{
  "model": "image classifier",
  "dataset": "photos of plants, animals and fungi (iNaturalist)",
  "train_examples": 155796,
  "image_size": 64,
  "crop_scale_min": 0.5,
  "horizontal_flip": true,
  "translate": 0.12,
  "targets": ["order", "family"],
  "num_classes": [67, 181],
  "arch": "poolformer",
  "norm": "layernorm",
  "norm_position": "pre",
  "hidden_act": "quick_gelu",
  "mlp_ratio": 4,
  "parallel_block": false,
  "dropout": 0.05,
  "inner_norm": true,
  "patch_size": [4, 4],
  "conv_stem": false,
  "depths": [3, 6, 6],
  "widths": [48, 96, 192],
  "loss": "cross_entropy",
  "init": "lecun_normal",
  "residual_init": "none",
  "optimizer": "nadamw",
  "learning_rate": 0.0013,
  "beta1": 0.9,
  "beta2": 0.95,
  "eps": 1e-06,
  "max_grad_norm": 0.5,
  "cautious_weight_decay": true,
  "max_steps": 9200,
  "batch_size": 512,
  "epochs": 30.2,
  "lr_schedule": "cosine",
  "final_lr_fraction": 0.01,
  "warmup_steps": 180,
  "weight_decay": 0.2
}
Rows from block 7 of a small image classifier, named by matrix and row number. Rows with one number belong to one neuron. Each number is 500 + 40 x the weight over its row's rms, rounded and kept within 0 to 999. All counts start at 0. Numbers have three digits each.
After each neuron's rows are labels from the 100 images, of 14848, where the neuron reaches its highest value: "top examples" is what is common among them; "place" is the part of the image that holds the peak. Only what is clearly more common there than usual is listed. The data: photos of plants, animals and fungi (iNaturalist). In brackets: how many of the 100.
# fc1: MLP up (model.blocks.7.mlp.fc1.weight, 384x96), inputs 0-95
# fc2: MLP down (model.blocks.7.mlp.fc2.weight, 96x384, transposed), outputs 0-95

fc1.10:555426448449459476473564505483509459445491434439532526471501472559517516479480504507489514562592453425489426531478444537489504541504549518573541495505510518485555574520543458500516483429531474614555454550519553476507522456492510451479510461457516502435507511469479520544512534500561484503
fc2.10:462519465481494507494469542524462456532507476545506560521503488458483424486475541474513512512486520429265475512491467519535500527487499532479483556510486478524532485443496486521517498498460529500484517477497495494515487475587438502519493470481531489460574558516439581432480515486484461483
top examples: class Aves (83)
place: centre (36)

fc1.251:527558538578567556534503498524537462521490484507460469461493507495512460451463495595471523547540446497451429537482449487491495423494477534487540528489515559509493497505447517432487543492652520512503503532565518422486512551566517518536502556527499509486517540487459432553486497459526456457
fc2.251:472500493447463511529494487523500443572469464507487517514492425496513499550483474544488478459495532484287547483469479450425472512464496484505535525535504518466534460463487520571494528533494439478538504471456497506545518515502507474498591542470496587459510532522526511540462471551501442494
top examples: phylum Chordata (100); class Aves (98)
place: centre (39); middle left (27)

fc1.97:438585465474470406497464539515506480545486531481575477490534465504438428466494423516455518452471506528446536507523519488469469545468450494516484444528550516536455515486473447499515516486481484540536536503563479439504491506476436568499541436434419477518487527542510474523510412534609502501
fc2.97:464529521443465501501540536521526494590446527481502432515479501530471475465463500480524492513511505508345517451536453533482477573519539596436514424508488521538589561504508593472529492515484460500533514498522533499529483488444503515485514481498520555487528517512459534606560497495547529511
top examples: phylum Arthropoda (81); class Insecta (78); order Coleoptera (46); family: Coccinellidae (45)
place: centre (55)

fc1.152:566509544471453497514541563533489586531486528500542453497502498509511543489530443477515505507446503441519428474473456529509526550494501440458502568510494477476415456533585536551537538580562463509502492545522474559584465509482456472429431543517451505513497567446473486527458519496501531574
fc2.152:534458506504481479415476530484490424496478549441416443484516491500524555597468518534484514550459502457587476516513521545547445521487549458505550506570487578516446480492474549475529522513528469455568496521517531500452475505451518531496401563466499481477539477458554568448472519439501525517
top examples: class Aves (87); order Passeriformes (53)
place: bottom centre (25)

fc1.344:503512566505465461473452476493479507541445539537494561542456462479589421466563478555515544530503426446514441468521410479417467434454454543509478516514474523477480496499432459443491539494519538502546511518500513444472509490500488537491465487535467470447447607524454553504478509470551555509
fc2.344:477512499540576472489526495582507461508512432514506484429529500499490509481420497423500448535542551479506473420490508504540417474492498459526475443552457493458521530534458488488523488533522550561475480552524525416459460426468473525547559557544488576538534499586486422467508551512526495506
top examples: class Aves (99); phylum Chordata (99)
place: centre (32); top centre (31)

fc1.160:507463458536485559514378506464449485448465513572475564511526525511577454475499456551595498507510511493527549497598440478506477441466481550499580466474511503526578541557568496458540455507533559508492471506545497498502567499502530472491503438495493512565495502538432518504521461543510525511
fc2.160:431496453455467496575471455562493480434483561474461437483510532524505440543513503533534514514503474445473516507543520463590512540547419563495543523541524544534460566465459514488500489516558491568479551487496452482588525524479419479494519470526554487482546516506518487503489511397467427457
top examples: phylum Chordata (98); class Aves (96)
place: top centre (28)

fc1.20:480535510481553518471431529534489446406510477435393527471500540559550450548483512490471501467479554433514473529507586496518499524529563587501566550508480533545424495549548465469504481560483485547484502495503422479514518571458531525490425552511465522507485460468497456470515525488472473457
fc2.20:472424539533502482523476466467505563355512503567500482559468486468546546445506465555494528473545509524515491542569525478472459541469481578553503474552525477465500478497571515502406477536479487471490559510512437451526526516590488530493481515455513443506427521519533520518443548469484462504
top examples: phylum Arthropoda (62); class Insecta (61); order Lepidoptera (35)
place: bottom centre (33)

fc1.318:537488522507514513508509566520483447446515531448512531541462540517509513497481468514553533526454460458505539512467512508455550410537557593490526546392425523471454547530442480462493567540565503568551521471461444552525504522500428439507524451482465522543493540497501435538438486540525508506
fc2.318:532546481547527540562525445481585501511479443482571507488500527497428527440445494511503489573519467515473540470528471406554513483576517495485532542502433408487494479527449402538494552486518513437450520524485496469522499480515506484506551436485476553535466449452492561540464555554509540473
top examples: class Aves (86)
place: bottom centre (43)

fc1.257:494515482504481466479474496523476425461395450493576440503523507520611569476535461571538536520497539516473462510495427422505506425514472503511540461510545491527536489489447467509444510443590480507494548500584509557445515537462523480590494436475520506454493499476477520481472492526466528485
fc2.257:565550451421495456436488526545497517477439473478574486511502538516556469509477520534467538502555485453395526592601505454484483489515471519503487535530569485486501522434495429468521541488549513481490542508415566532516514503533469458495455543514520486506522497488410510559465470498441547496
top examples: class Aves (100); phylum Chordata (100)
place: middle left (35); centre (26)

fc1.288:524509534499517459504515520529524556518530478527470549510451463494457576530523508459508564500519512464493511476520515550448500480509570459555400553505469498442568479456464470453483496542463580455475505508485514405545569447562453566450509460474439496495535570519481450453471487535491567561
fc2.288:512416527516502512539502570481518520517499513487472489489553488508405437508502524452508526519514517496309496542549505525475506517464504555475479538408544495507580458509490492401526520477528512462542537515469565509451488486517509509478566476492509444480502516496572541479536529448521502511
top examples: phylum Arthropoda (65); class Insecta (62); order Coleoptera (28); family: Coccinellidae (26)
place: centre (37)

fc1.114:530599498446529443506509461543449446496507465509514494516483496433541562447510480538515569610509536501492495542412386534506544416493473550468479525467523549479540483478501505472507445478579472496469548488505536520512548420545539494509527525483467499480504519467436530535516504445548470516
fc2.114:512496487453515538465492490535426518564484484577515537546525495523483487502518501487547520486513533552324553512471450473448552509502485480484491575500528576502593463510456436508548466525473510504582463516409543531547485548521528506491521507566504494538504509470492525510493548457492489457
top examples: class Aves (99); phylum Chordata (99)
place: centre (28)

fc1.37:518443453505468560508572518528537533532530519465494456457430477443594557614514458452477516492491544476456519435490524529429528477512480541543503517500465568478453507482510464440508499539437487544458494478497506565509469566455464512483550495466459446517577515508493543528552449499518517423
fc2.37:459488481509489514555514507525444498535517472502497472496506470489444544435440501447497526552527511551274479451490481518430489479431474571463469529532540519492565486479496526492480504442486496482484452520438489536580540516512531492486512509525484517502447447522539504495508491463538480505
top examples: phylum Arthropoda (62)
place: bottom centre (34)