config.toml
arch = "poolformer"
model = "image classifier"
dataset = "photos of plants, animals and fungi (iNaturalist)"
train_examples = 155796
image_size = 64
crop_scale_min = 0.5
horizontal_flip = true
translate = 0.12
targets = ["order", "family"]
num_classes = [67, 181]
norm = "layernorm"
norm_position = "pre"
hidden_act = "quick_gelu"
mlp_ratio = 4
parallel_block = false
dropout = 0.05
inner_norm = true
patch_size = [4, 4]
conv_stem = false
depths = [3, 6, 6]
widths = [48, 96, 192]
loss = "cross_entropy"
init = "lecun_normal"
residual_init = "none"
optimizer = "nadamw"
learning_rate = 0.0013
beta1 = 0.9
beta2 = 0.95
eps = 1e-06
max_grad_norm = 0.5
cautious_weight_decay = true
max_steps = 9200
batch_size = 512
epochs = 30.2
lr_schedule = "cosine"
final_lr_fraction = 0.01
warmup_steps = 180
weight_decay = 0.2
Rows from block 11 of a small image classifier, named by matrix and row number. Rows with one number belong to one neuron. Each number is 128 + 32 x the weight over its row's rms, rounded and kept within 0 to 255. All counts start at 0. Numbers have three digits each. After the name is the row's rms in percent of the matrix's.
After each neuron's rows are labels from the 100 images, of 14848, where the neuron reaches its highest value: "responds to" is what is common among them. Only what is clearly more common there than usual is listed. The data: photos of plants, animals and fungi (iNaturalist).
# fc1: MLP up (model.blocks.11.mlp.fc1.weight, 768x192), inputs 117-155
# fc2: MLP down (model.blocks.11.mlp.fc2.weight, 192x768, transposed), outputs 117-155

fc1.615 114:086131091114059130145175124145078113151137139113081119121109099143126154077155134140136084096196121116137068086185117
fc2.615 110:118106200096144163050121115104097147074095098102135125160167155146127131144205128142158125095098164150127146181151132
responds to: class Mammalia

fc1.341 103:123164075136102155119136145180157103176166151089067064122118146179121087059084156164124163121134131111120117153133146
fc2.341 111:147150111109073123184117141114116176134192133138144106155081117099167119065113073078134103076152131133127119116211101
responds to: order Anseriformes; family: Anatidae

fc1.522 103:168132137113124169116101084078100081182161109114075122170083139217007087089133140130127117088119130122161057131149148
fc2.522 114:169143170072129122162116202119142156163140175177188106101124119154144134132148146117048149114165084126156112146155112
responds to: phylum Tracheophyta; kingdom Plantae

fc1.94 096:129090158119094124134173166095128088114080132123191129143147103135106142137101172065139162095096122112188070104047109
fc2.94 095:094199175052177153138115171108112158116156094097149192107150122159141140130145095136165128115087125117135126093140134
responds to: phylum Arthropoda; class Insecta; order Lepidoptera

fc1.260 097:085147153116107094123148136165122134142181123046130056166093101106184154153082149141159064106123154070125081137127131
fc2.260 096:137152146131143129121113089153171104128155188144094175087154124100112108149093066086183107134057171177096123166128143
responds to: class Insecta; phylum Arthropoda; order Lepidoptera; family: Nymphalidae

fc1.678 095:093110111162113128106182088104088156121167146119131110095022138132185119118132131097144135083096093162117056156120177
fc2.678 095:117199129247113134158097157170109155115180150164131085115128138142171088109184135139170133200113130122117136101175113
responds to: phylum Tracheophyta; kingdom Plantae

fc1.338 096:103167129134102131153146166166096131173118081127170130145120157172120122089138119088205123111176140109119144089141155
fc2.338 097:171115132071153095086160144071161122134122175100062141086158118101129124158049142116116177175193222154102087022126109
responds to: order Accipitriformes; family: Accipitridae

fc1.571 098:065200099140089176149105100175103140128154094112121148088144181071154129095143078109131098073164141112100131167147134
fc2.571 098:154126135045108104232111164119093139149143100129127148094089106105120117109130110083096099166134140052137128122114133
responds to: class Mammalia

fc1.342 093:134193131165108182167091117153161120135182126057127084120156114115162152108093172093104131135070104032144162159108125
fc2.342 101:068145149073109111104130115086152114144116140141133095133119108146126158099198132121188180120108119159107140157063075
responds to: phylum Arthropoda

fc1.321 096:147107102114165079156162113206082204188149117143133068099136146094138101122125167086201113163140167056066124099150087
fc2.321 092:128159106165136119202054138131155109180178144166176133056107109126107106125144133179034119163133102108123180130188121
responds to: class Insecta; phylum Arthropoda; order Lepidoptera

fc1.422 094:131108093127174147183097146095176121137189150140149117149083090148083102150162060120128148157085131128162108109137211
fc2.422 096:136140061149184092160131075120137133146108136066122132140031146130121127163135139161138195083147168106098184183114115
responds to: order Passeriformes

fc1.372 097:119129088098090146161119138121094156118178133069158121098145133087131082166173133115153111104167164060147119137163143
fc2.372 087:154152117127090111177057126112189139195151118182133098129120165091133075114177167116146163125107125114185099101108088
responds to: order Coleoptera

fc1.123 106:173152115102107139138133095106137147162183133150151121156090141092106078075160116069153139191118100100139140186183136
fc2.123 113:109159086130156139130101106146137126063141121138090102103102153163154132147150070127189168107181101128150097149161142
responds to: class Aves

fc1.404 100:161124101093130122128127113133136082141168137193106178173084195108116152142101101136133174136097121161175082123057123
fc2.404 082:176150161221113103158150146130123104129122129119146160123120124065185118123139094140095081108160121183067077115078098
responds to: class Aves; order Passeriformes

fc1.51 097:117139181145137082169167165158108161128139156123149115091125140172110070152103187051100112153157140113146122121136186
fc2.51 106:179159110069135134140092148171166121160193158164101140122120145089161139118154131085080089085160065125087120154165078
responds to: order Odonata

fc1.554 096:123166088147066150172126178116122152204179146139161121087127120162112159090115118100130152082094118151113074127130123
fc2.554 099:179101117097122109142079149143103129126155137141122110091055103139106103149110146072150089131147135089118144139129094
responds to: order Pelecaniformes

fc1.645 092:085091120142104118255115169167117114108108119139124106116143154121137145087078186108096120109146142085158095145166156
fc2.645 082:163118075114121127209179137114162150097127145094081124103132148152170123115109132102170145086115079162135150120125107
responds to: phylum Arthropoda; class Insecta; order Diptera; family: Syrphidae

fc1.175 095:096115152127174124130174127155139125126101151151155123135074095118129154127112175105112072118109120076183126137087187
fc2.175 100:138096142123171168125084193127129055100131096113188144098177163151103116134160080151124070138091107129148093109221073
responds to: class Aves; order Passeriformes

fc1.527 097:118140110148145113182121142124116127213103114091167080052132089143157110089165142113179154131103121121126113131163091
fc2.527 104:141084121068119179113082134119142144130180113100176135117112169107097131080110147136107115081154083156124095117114152
responds to: order Anseriformes; family: Anatidae

fc1.576 093:135145148136086172143128104113117056154136221103129151172147138100144082121138112113131191115200162140092169162114129
fc2.576 090:078147121090124108174148151110128085120094115153138149100141127100116113073130137084091121131151101105116079082080160
responds to: phylum Chordata; class Aves

fc1.178 080:155094094014115117186137143136127122098096165133129136133107091158098042067152132094167132051111144067087143162151113
fc2.178 101:136126121065144080146084188140127149172223136188178079075074164135114103109161122084135125134116098116138107152132059
responds to: class Aves; order Passeriformes

fc1.657 096:095109130111150110146160148152093186176159138085227115115142101097101128112170121112202120165145148076130116136146147
fc2.657 097:135148087136093163170131113086131152160092108150092078104125145112142152126093101131097100153155100136119072115119107
responds to: order Anseriformes; family: Anatidae

fc1.669 093:098156180111107113149115115187082090152153136112122116081107104154144126100099140089095119115141125117131088150132183
fc2.669 100:146116090147108082096126151172125084123167107127175077182124140141149133152093137147077135108123148150132052145122103
responds to: phylum Chordata; class Aves; order Anseriformes; family: Anatidae

fc1.191 093:113144140106130143162148184199061188104160105118159144044125127127150127127126127105174052148145153085094131131142165
fc2.191 094:155101116134092108157145162120039101143131189095078097175078153111157153110113150120109189092150141136138122125076114
responds to: order Lepidoptera; family: Nymphalidae

fc1.761 093:132122157156140147145079088136034083116142097130179151097133126150144109123154050149163107129111115076078109143135111
fc2.761 097:128103121108112170203184132125099117107107134170096129231111144091080174137187077109100138142118182126137131154111135
responds to: kingdom Plantae; phylum Tracheophyta; class Magnoliopsida

fc1.126 096:103109122127138100131181088143219163102163206103140106123145139148142075115182117165137104162128143089154103140149132
fc2.126 081:092094105156175089062153225161125105093142139121173176062171149142141144108097146180147145142123147134166037142135135
responds to: phylum Chordata; class Aves; order Charadriiformes; family: Laridae

fc1.593 096:132135082099107115137162133136130148136122128131139116118172092140155131108178105148115156066144092117161123100141112
fc2.593 097:122108131197104145124134150190058126102103118137067087160137090071147138095150126170100097140153155161171076133149133
responds to: kingdom Plantae; phylum Tracheophyta; order Asparagales; family: Asparagaceae

fc1.453 105:173103129108098137162180144086156108162219127085201103160083137155116115115160174158148147144131108133171074077146119
fc2.453 112:113184142083157104177135163108107183155142119157135218081129130114167199116094086127092126145102128084119129105122136
responds to: class Magnoliopsida; phylum Tracheophyta; kingdom Plantae

fc1.748 101:116136116114104096163181148171136127097120148170119129095085225152178128068159114146122141120234141149138123110131178
fc2.748 106:146139191070095162128131115075085112136142093129164166182158111146130132173071129104077121164168160154073187207105134
responds to: phylum Chordata; class Mammalia

fc1.661 095:115142100147127095130090152103111144125125103121106071135105131157133112124125076104156073105142121130199096165143150
fc2.661 085:165127122091116093119097142124180116181159130170159071118128126136125134110153148072148158132138090152155089088122090
responds to: order Coleoptera

fc1.492 100:137142170076127115137178132169179142072114118146089152101100166148158041124136122063088164157198148131107133129198116
fc2.492 102:075140133109137124128164137112161151165106083183165090195159091166141109118112181123201161097067099029145106105094100
responds to: phylum Chordata; class Aves

fc1.295 108:092150105120098146181157135093127137167128148122101085071077138158134121125092161087127109132180132120126144155170126
fc2.295 095:087148113176142196040171118087106094125112136161092110095157108120144155131124072186174137153157141133127077168137130
responds to: class Insecta; phylum Arthropoda

fc1.324 106:127138098076124165160146138149127113130115155112059132141096131156139085125130154121105111118167143103167108209116153
fc2.324 112:138126144106093059132104100072156094163136111143141151139124101098132124135148167106129171160144141072158153136089045
responds to: class Aves; order Passeriformes

fc1.101 101:093101121100138142156116208127109157128200137137122128112151134168108118113120155154124137055054121159142071125131117
fc2.101 105:155124098129158157190112136151150076117106117143136117129111149128116150181081133024119158117087151177082127138168143
responds to: phylum Tracheophyta; kingdom Plantae

fc1.246 106:088173070145106135113139110149108148195149082143130073135130189171091128123140154131121140094146124156109135164167103
fc2.246 096:180070114073101117188158072172116139117118146153128109144101163149101120136122120065119107211085124150108098098174142
responds to: kingdom Plantae; phylum Tracheophyta; class Magnoliopsida

fc1.309 094:127122095105073143175148132155124090099095079107094125069095119207137132108129119130095178131201136128154142122094145
fc2.309 092:112128132104182144156108108128154128159109137125152073059102106121175076133097079094187137107115135090084185147126090
responds to: phylum Chordata; class Aves; order Passeriformes

fc1.131 108:139113071031171123125167115073150159137110125188106137165079143065056117090109132059129140101091101170127165152118147
fc2.131 105:134160148122129131096131053163125200103129138111069197087155138088180146179099066182127138161126133079085146135142117
responds to: class Aves; order Passeriformes

fc1.146 107:070107090119065166144084163048158124180165127137108136106073139173135102149148157114145139066121161155147074099054134
fc2.146 103:138190151089132101163087091125143095127147162139118148091094138142170188105099123106073130156124085125086159161175104
responds to: order Pelecaniformes

fc1.697 082:110166031124098161082130155123115127126175141143193140116163137171099117128103092122129187121154100095140096130159142
fc2.697 083:082142134155123118124101149143130154123113129162131075185135152156087154093062112094151135128129108068123109106157122
responds to: order Pelecaniformes

fc1.411 094:115134078138058154149140118104141165161121073145122112111130126124131103109153088088151112069168173066103142135177134
fc2.411 087:093163068160129125170164140084098145123097131108145091159065144081110066142150128106116120129175150078096081140166114
responds to: phylum Tracheophyta; kingdom Plantae

fc1.591 092:132173151145091177148152126130132196136109128177145119141104137122136136090117120152148148092107127118048106179106105
fc2.591 096:098140102092154081106110111134131113120043136123089162087162169104090144150156166115157068146112132069165130095082109
responds to: order Pelecaniformes

fc1.26 096:179087114130117156138152134098131183110128178128179142132126174104113070149152129074116135147125118086159104151054097
fc2.26 091:141082133088120136160170137170172091127158127103184151120102140159176130127171123117166116080183222013127113112104103
responds to: phylum Chordata; class Aves; order Anseriformes; family: Anatidae

fc1.183 103:121146139144108117192163175164133136115150113122187078116098187096167078138130117072135081131167113081100146092122142
fc2.183 107:146162121123124135126112120160179128147143155130140160128117128102199131151150126159127103046192071180141059115070091
responds to: class Insecta

fc1.231 095:116101108121100088101165125135131150115178154086173147137148114146096061147180149118146069140125189102144126143126141
fc2.231 085:139187083200129130126162207159070125096123104117103092105165122142144133106158144143120152106117131154128041136143143
responds to: phylum Chordata; class Aves; order Anseriformes; family: Anatidae

fc1.25 097:124129114066121107151145184137114126158101202110123098096135184175083103099069190156121142118093088124147076127130166
fc2.25 095:130193096130131152171127191174134164173107082147152140098188136137103157126150139093045083159079143130169132117101114
responds to: order Charadriiformes

fc1.485 093:110091137135119143181100134077137139130084123125193120172118130178167100120149110125188082126147132047128081154120191
fc2.485 091:179123136179160098113106071143110152147118140175121183121093138168123144095148152223091104116147108105131104149102090
responds to: order Odonata

fc1.479 099:113148110109106132204146209210134137138157192084161053132156138111190140108177183104114124147115088095167092133104110
fc2.479 096:153137100096113136123117128125142134118135117138182129112074160136110163126067123055140182145098131182086144134077129
responds to: order Charadriiformes

fc1.203 103:112145128099150126187144206117103133200121107131154168072109131116070142118084145122177105103169101091116158114175071
fc2.203 112:128152090161130144144067136167088165148163142148151128150107135117178112129145118158152187106120111170173066084087064
responds to: phylum Arthropoda; class Insecta; order Lepidoptera

fc1.6 093:132117176153084072087142148143089154130172165151178113128088159124149126057150127102155147105125128053149077112112099
fc2.6 107:151199139119128212140134171139098088135122163111129180077090081122125131089132114087085125088102159164118096163117165
responds to: order Lepidoptera

fc1.104 094:160107106042129115123148127175126111138083122113111136136120164111138085054092158100140132096140116125111115109080097
fc2.104 091:145093146099107132158142123126119166101194171147123148118131210120080184126132089125126136107118114131118102162139126
responds to: class Aves; phylum Chordata; order Passeriformes

fc1.500 092:099101091149154116118143158171117172092151158098162077129154079067163138123138152110147117105086103078124129151065122
fc2.500 093:130108144104171161186101149128090108153130108146107081097085143099136149102187146067122171085141137104132133156081093
responds to: order Coleoptera; family: Coccinellidae

fc1.702 098:092111129125089134123095165099199159141118209114118127126133174124038150099142143099137136125108072161162074132146137
fc2.702 088:149138072123162144172179189061139149094161159179132154184129120104138167117137114102207093117145166180106111149139171
responds to: kingdom Plantae; phylum Tracheophyta; class Magnoliopsida

fc1.18 096:136101161108113177141139159157128159153161085131098093107082132189147114104169095142149110140177160082205077161138164
fc2.18 081:122087131118165120097142097135082119090064160098116112117166099127177171150099124190168129122120094117096169142126166
responds to: order Charadriiformes

fc1.21 102:157132109111136067167108138198109080167133121121145131119128132098095088125098162096184136144108139112109061114112101
fc2.21 086:129152141105150123106153173114135157146072103092060104123171160106145106176140107164200175144068123139179127111144129
responds to: class Insecta; phylum Arthropoda; order Lepidoptera

fc1.637 095:123130058116105173131160164116171085131167186125101130093086162094086143124123159119158179123056122133167106138143111
fc2.637 092:088084109187109113097126070080122159144142114159154137168105152169113124071158139168193183140161206091093137091027107
responds to: order Passeriformes

fc1.100 098:121092155104173104126143137183117112119113098121165146080118107128073128131087073061137105159127134052074113111131190
fc2.100 103:101083042134112122102141057089106117155114102153141087126123167114112150132141147149097108184143191116145088083177140
responds to: order Passeriformes

fc1.182 099:154134159074251112137108147120118122100110128114183136097115126157126161151114100060118098146158113056093155189089154
fc2.182 102:152125127183162071164116101144152132124119125133100068160163147076106098098161090170112120108151104107127113161099129
responds to: order Passeriformes

fc1.467 103:082109070138096137104085146086085134129187152158069095161126139130116111160135136127165100069111125153176096098196079
fc2.467 106:187131154072141049117143132157170128159146138097121112118201126111130100086147148127072096168166115046131178136165117
responds to: phylum Tracheophyta; kingdom Plantae

fc1.713 099:119139121101119106152159152098089212150167116118177086112140110096112156143094136130185117098088087038138087077172126
fc2.713 110:157163105122179112129148090185136118115196144097124152166108133127131121053073118061122123155119181161093137166103126
responds to: class Insecta; phylum Arthropoda; order Lepidoptera; family: Nymphalidae

fc1.473 097:115083145103094157127152114082137131148172150212141137117136157097101153094146178154112149178124085169133111116170117
fc2.473 089:155160119106135118152093203130129073170157103088129112089143168141115159129140109126128115115169063135136117155127091
responds to: class Aves; phylum Chordata; order Passeriformes

fc1.649 092:129138168129132091142148137144102144169127141075098128130110135192189084101184137105133167191109155134134120188095092
fc2.649 067:088118113202126145055207087180091153147117186145096159152161116087202103097088110161161195146103115083106131160113159
responds to: class Aves; phylum Chordata; order Anseriformes; family: Anatidae

fc1.654 098:148112142091180172154147066128104165156142114089079114072071125170114165095136093120132154131154125102149073148114149
fc2.654 095:098128115109155077101145132124109140128068141087143099117170074109107192161100110166083080191077134130090208141100160
responds to: class Mammalia

fc1.469 089:107082088168148073078132128107135099116144122098113142117153126105112037098103131139214104107063120119175110133110122
fc2.469 086:099117081186127161155157152103113148119192117123104079117157184135161111086144107115159128156118109146159105079119114
responds to: order Passeriformes

fc1.388 098:123087114112142082148125106168110133126185156127115103092135100104138050049163072107150108100143140130130114137123130
fc2.388 111:109163119079127074165085124103068145139113127166153084094035126109145138118171148066132142173142170099137130152115097
responds to: phylum Tracheophyta; kingdom Plantae

fc1.24 099:154150091133091130155134103153114069183163163054140149157106166083125064107150135134126104125183174089077136109126094
fc2.24 099:126143099122130119179145141162128164177149123121160114130131096110148106135145147065067109073133113125162175125129122
responds to: order Anseriformes; family: Anatidae

fc1.7 097:111139135141146177154075144143126099112119127067088101152136123163114097062087118146130150130157153089123164150167152
fc2.7 097:154066142110103129154230134144081186161144126126153095167114098129128151117117071088094131126109131165108091154119141
responds to: order Anseriformes; family: Anatidae

fc1.540 104:141128147043160163116145112165135146099178167169118144097133108082145134133159167101118084145102090132172123135105137
fc2.540 103:138132143169067096140063146128123109064138111067151152138111170151153126134169090138128114198170182096115092133068075
responds to: phylum Chordata; class Aves; order Passeriformes

fc1.250 097:153084091134121071099127175174177096175156147107119158107107109138130116143178140092119156181128145120107093161141146
fc2.250 085:124126094101158110140127112139144118139085125167212124127110158145130128138106160155093083119114092085166144102130151
responds to: phylum Chordata; class Aves; order Charadriiformes; family: Scolopacidae

fc1.675 110:098176151134128146223136159117128153165089126133130146093073146162135145103124118093179107132140099103122132148171127
fc2.675 119:176155181114166134101112204145182128141143158125124173106128121113211128157162109172112149127163101168175065110083121
responds to: order Accipitriformes; family: Accipitridae

fc1.311 102:130119139084103125201118159107150182167082124151147092151105123139111102115168118136138154095085150138113118145165144
fc2.311 106:141094169044124096181203123126117081145170181126103145186081094120137095123107176101113156049148102118146082145038144
responds to: phylum Tracheophyta; kingdom Plantae

fc1.563 104:135091083135143168166099133074094168163119127143118097136110139090097138123142101141113163101082121111137156214198155
fc2.563 100:118145070111151136110122134117133138104077115128118167167152063114113115084155161091152113151136137145115142099138134
responds to: phylum Tracheophyta; kingdom Plantae

fc1.483 102:109113121147168138119082132173102071207154121133146083112141091106080098072202100137117102215127150134110179183158123
fc2.483 104:161174155117125091158090166140079140146117130140118093126107112115126088130116145079106157101127093151137119093111079
responds to: order Anseriformes; family: Anatidae

fc1.747 109:137138128110096153162147169080125162200141175123098058098070139134107086071174116084154143100083094109141095132157142
fc2.747 109:159049159144144096130140093136140145094109176124105168121106080072124152132134116147130103202184131150147095093105147
responds to: class Aves; order Charadriiformes

fc1.185 102:121130123070158101096119126150117106190226132079132104118071109141149134075146144112181135129131159150155000117124120
fc2.185 104:141202172094155148172099144139145079141079156111167130128079074109093135120077200166123125087118078105131127200127136
responds to: order Anseriformes; family: Anatidae

fc1.99 093:103089115136181164147101146178092164168184101142142094134116136140071104120162102127159097152116140122169163146120114
fc2.99 102:150158071130122124168118121140132169115162126123149125144108167119105079150143121108060140179127144152133075074160162
responds to: order Coleoptera; family: Coccinellidae

fc1.46 103:148115115149090092090156146124102107136141102166105115111127209097133127141131105128133104149153187141116126123113084
fc2.46 101:140132177143114153147136116129096104114159098148125127190144144097114097153162105084112127127103083137161193084134161
responds to: order Passeriformes

fc1.642 093:112144094119132187162130187130137123100180120126093157139154133099147107149076105106152127093140109126065116161132116
fc2.642 098:195108154128075161116123147133098164181139154205155167119069103133164156159072135135063143120156130188179098135101144
responds to: order Passeriformes

fc1.253 102:133133130103137107154156100109068149132126161131091103087121110110149129116121169119114135061142133090133079122147160
fc2.253 111:184102129058137130146092104108118140126074125113161146118114160108105157096127155073162166170041128149120185167145133
responds to: phylum Arthropoda; class Insecta

fc1.292 098:183136123136153130145165133141135153168127140089150100116115094156143103086131134112086137152166092139115135167116136
fc2.292 074:082163102194076124124212102157136142129104144126169160131136134094207157150080100152132154139110159101083149083140115
responds to: class: Aves; order Charadriiformes; order Anseriformes; family: Anatidae

fc1.652 096:066136100098128107179114149116101162168178177139115083117105108092114063112149122120108075109119104065162123157109150
fc2.652 099:161177107063154104170108168136125152172207129139154116034085138099092120130154157079136096167104104097171074193147079
responds to: phylum Tracheophyta; kingdom Plantae

fc1.274 106:129131107127120129155118135101111099174115110190155110137110100080138112086129145064144140046129105127130118106108118
fc2.274 101:118176140180111125113095121155121126110100151128162133121162114162148102138110146134214144098133151120113147143105074
responds to: phylum Arthropoda; class Insecta

fc1.184 105:115120113143062114175191135109146146118133198109087098086115156115135105106099156155193136080152132076146116116114098
fc2.184 106:095138137132160169093131138076101131108145130129111139081146084063115168148138130117122134116129139187177091120136142
responds to: order Accipitriformes; family: Accipitridae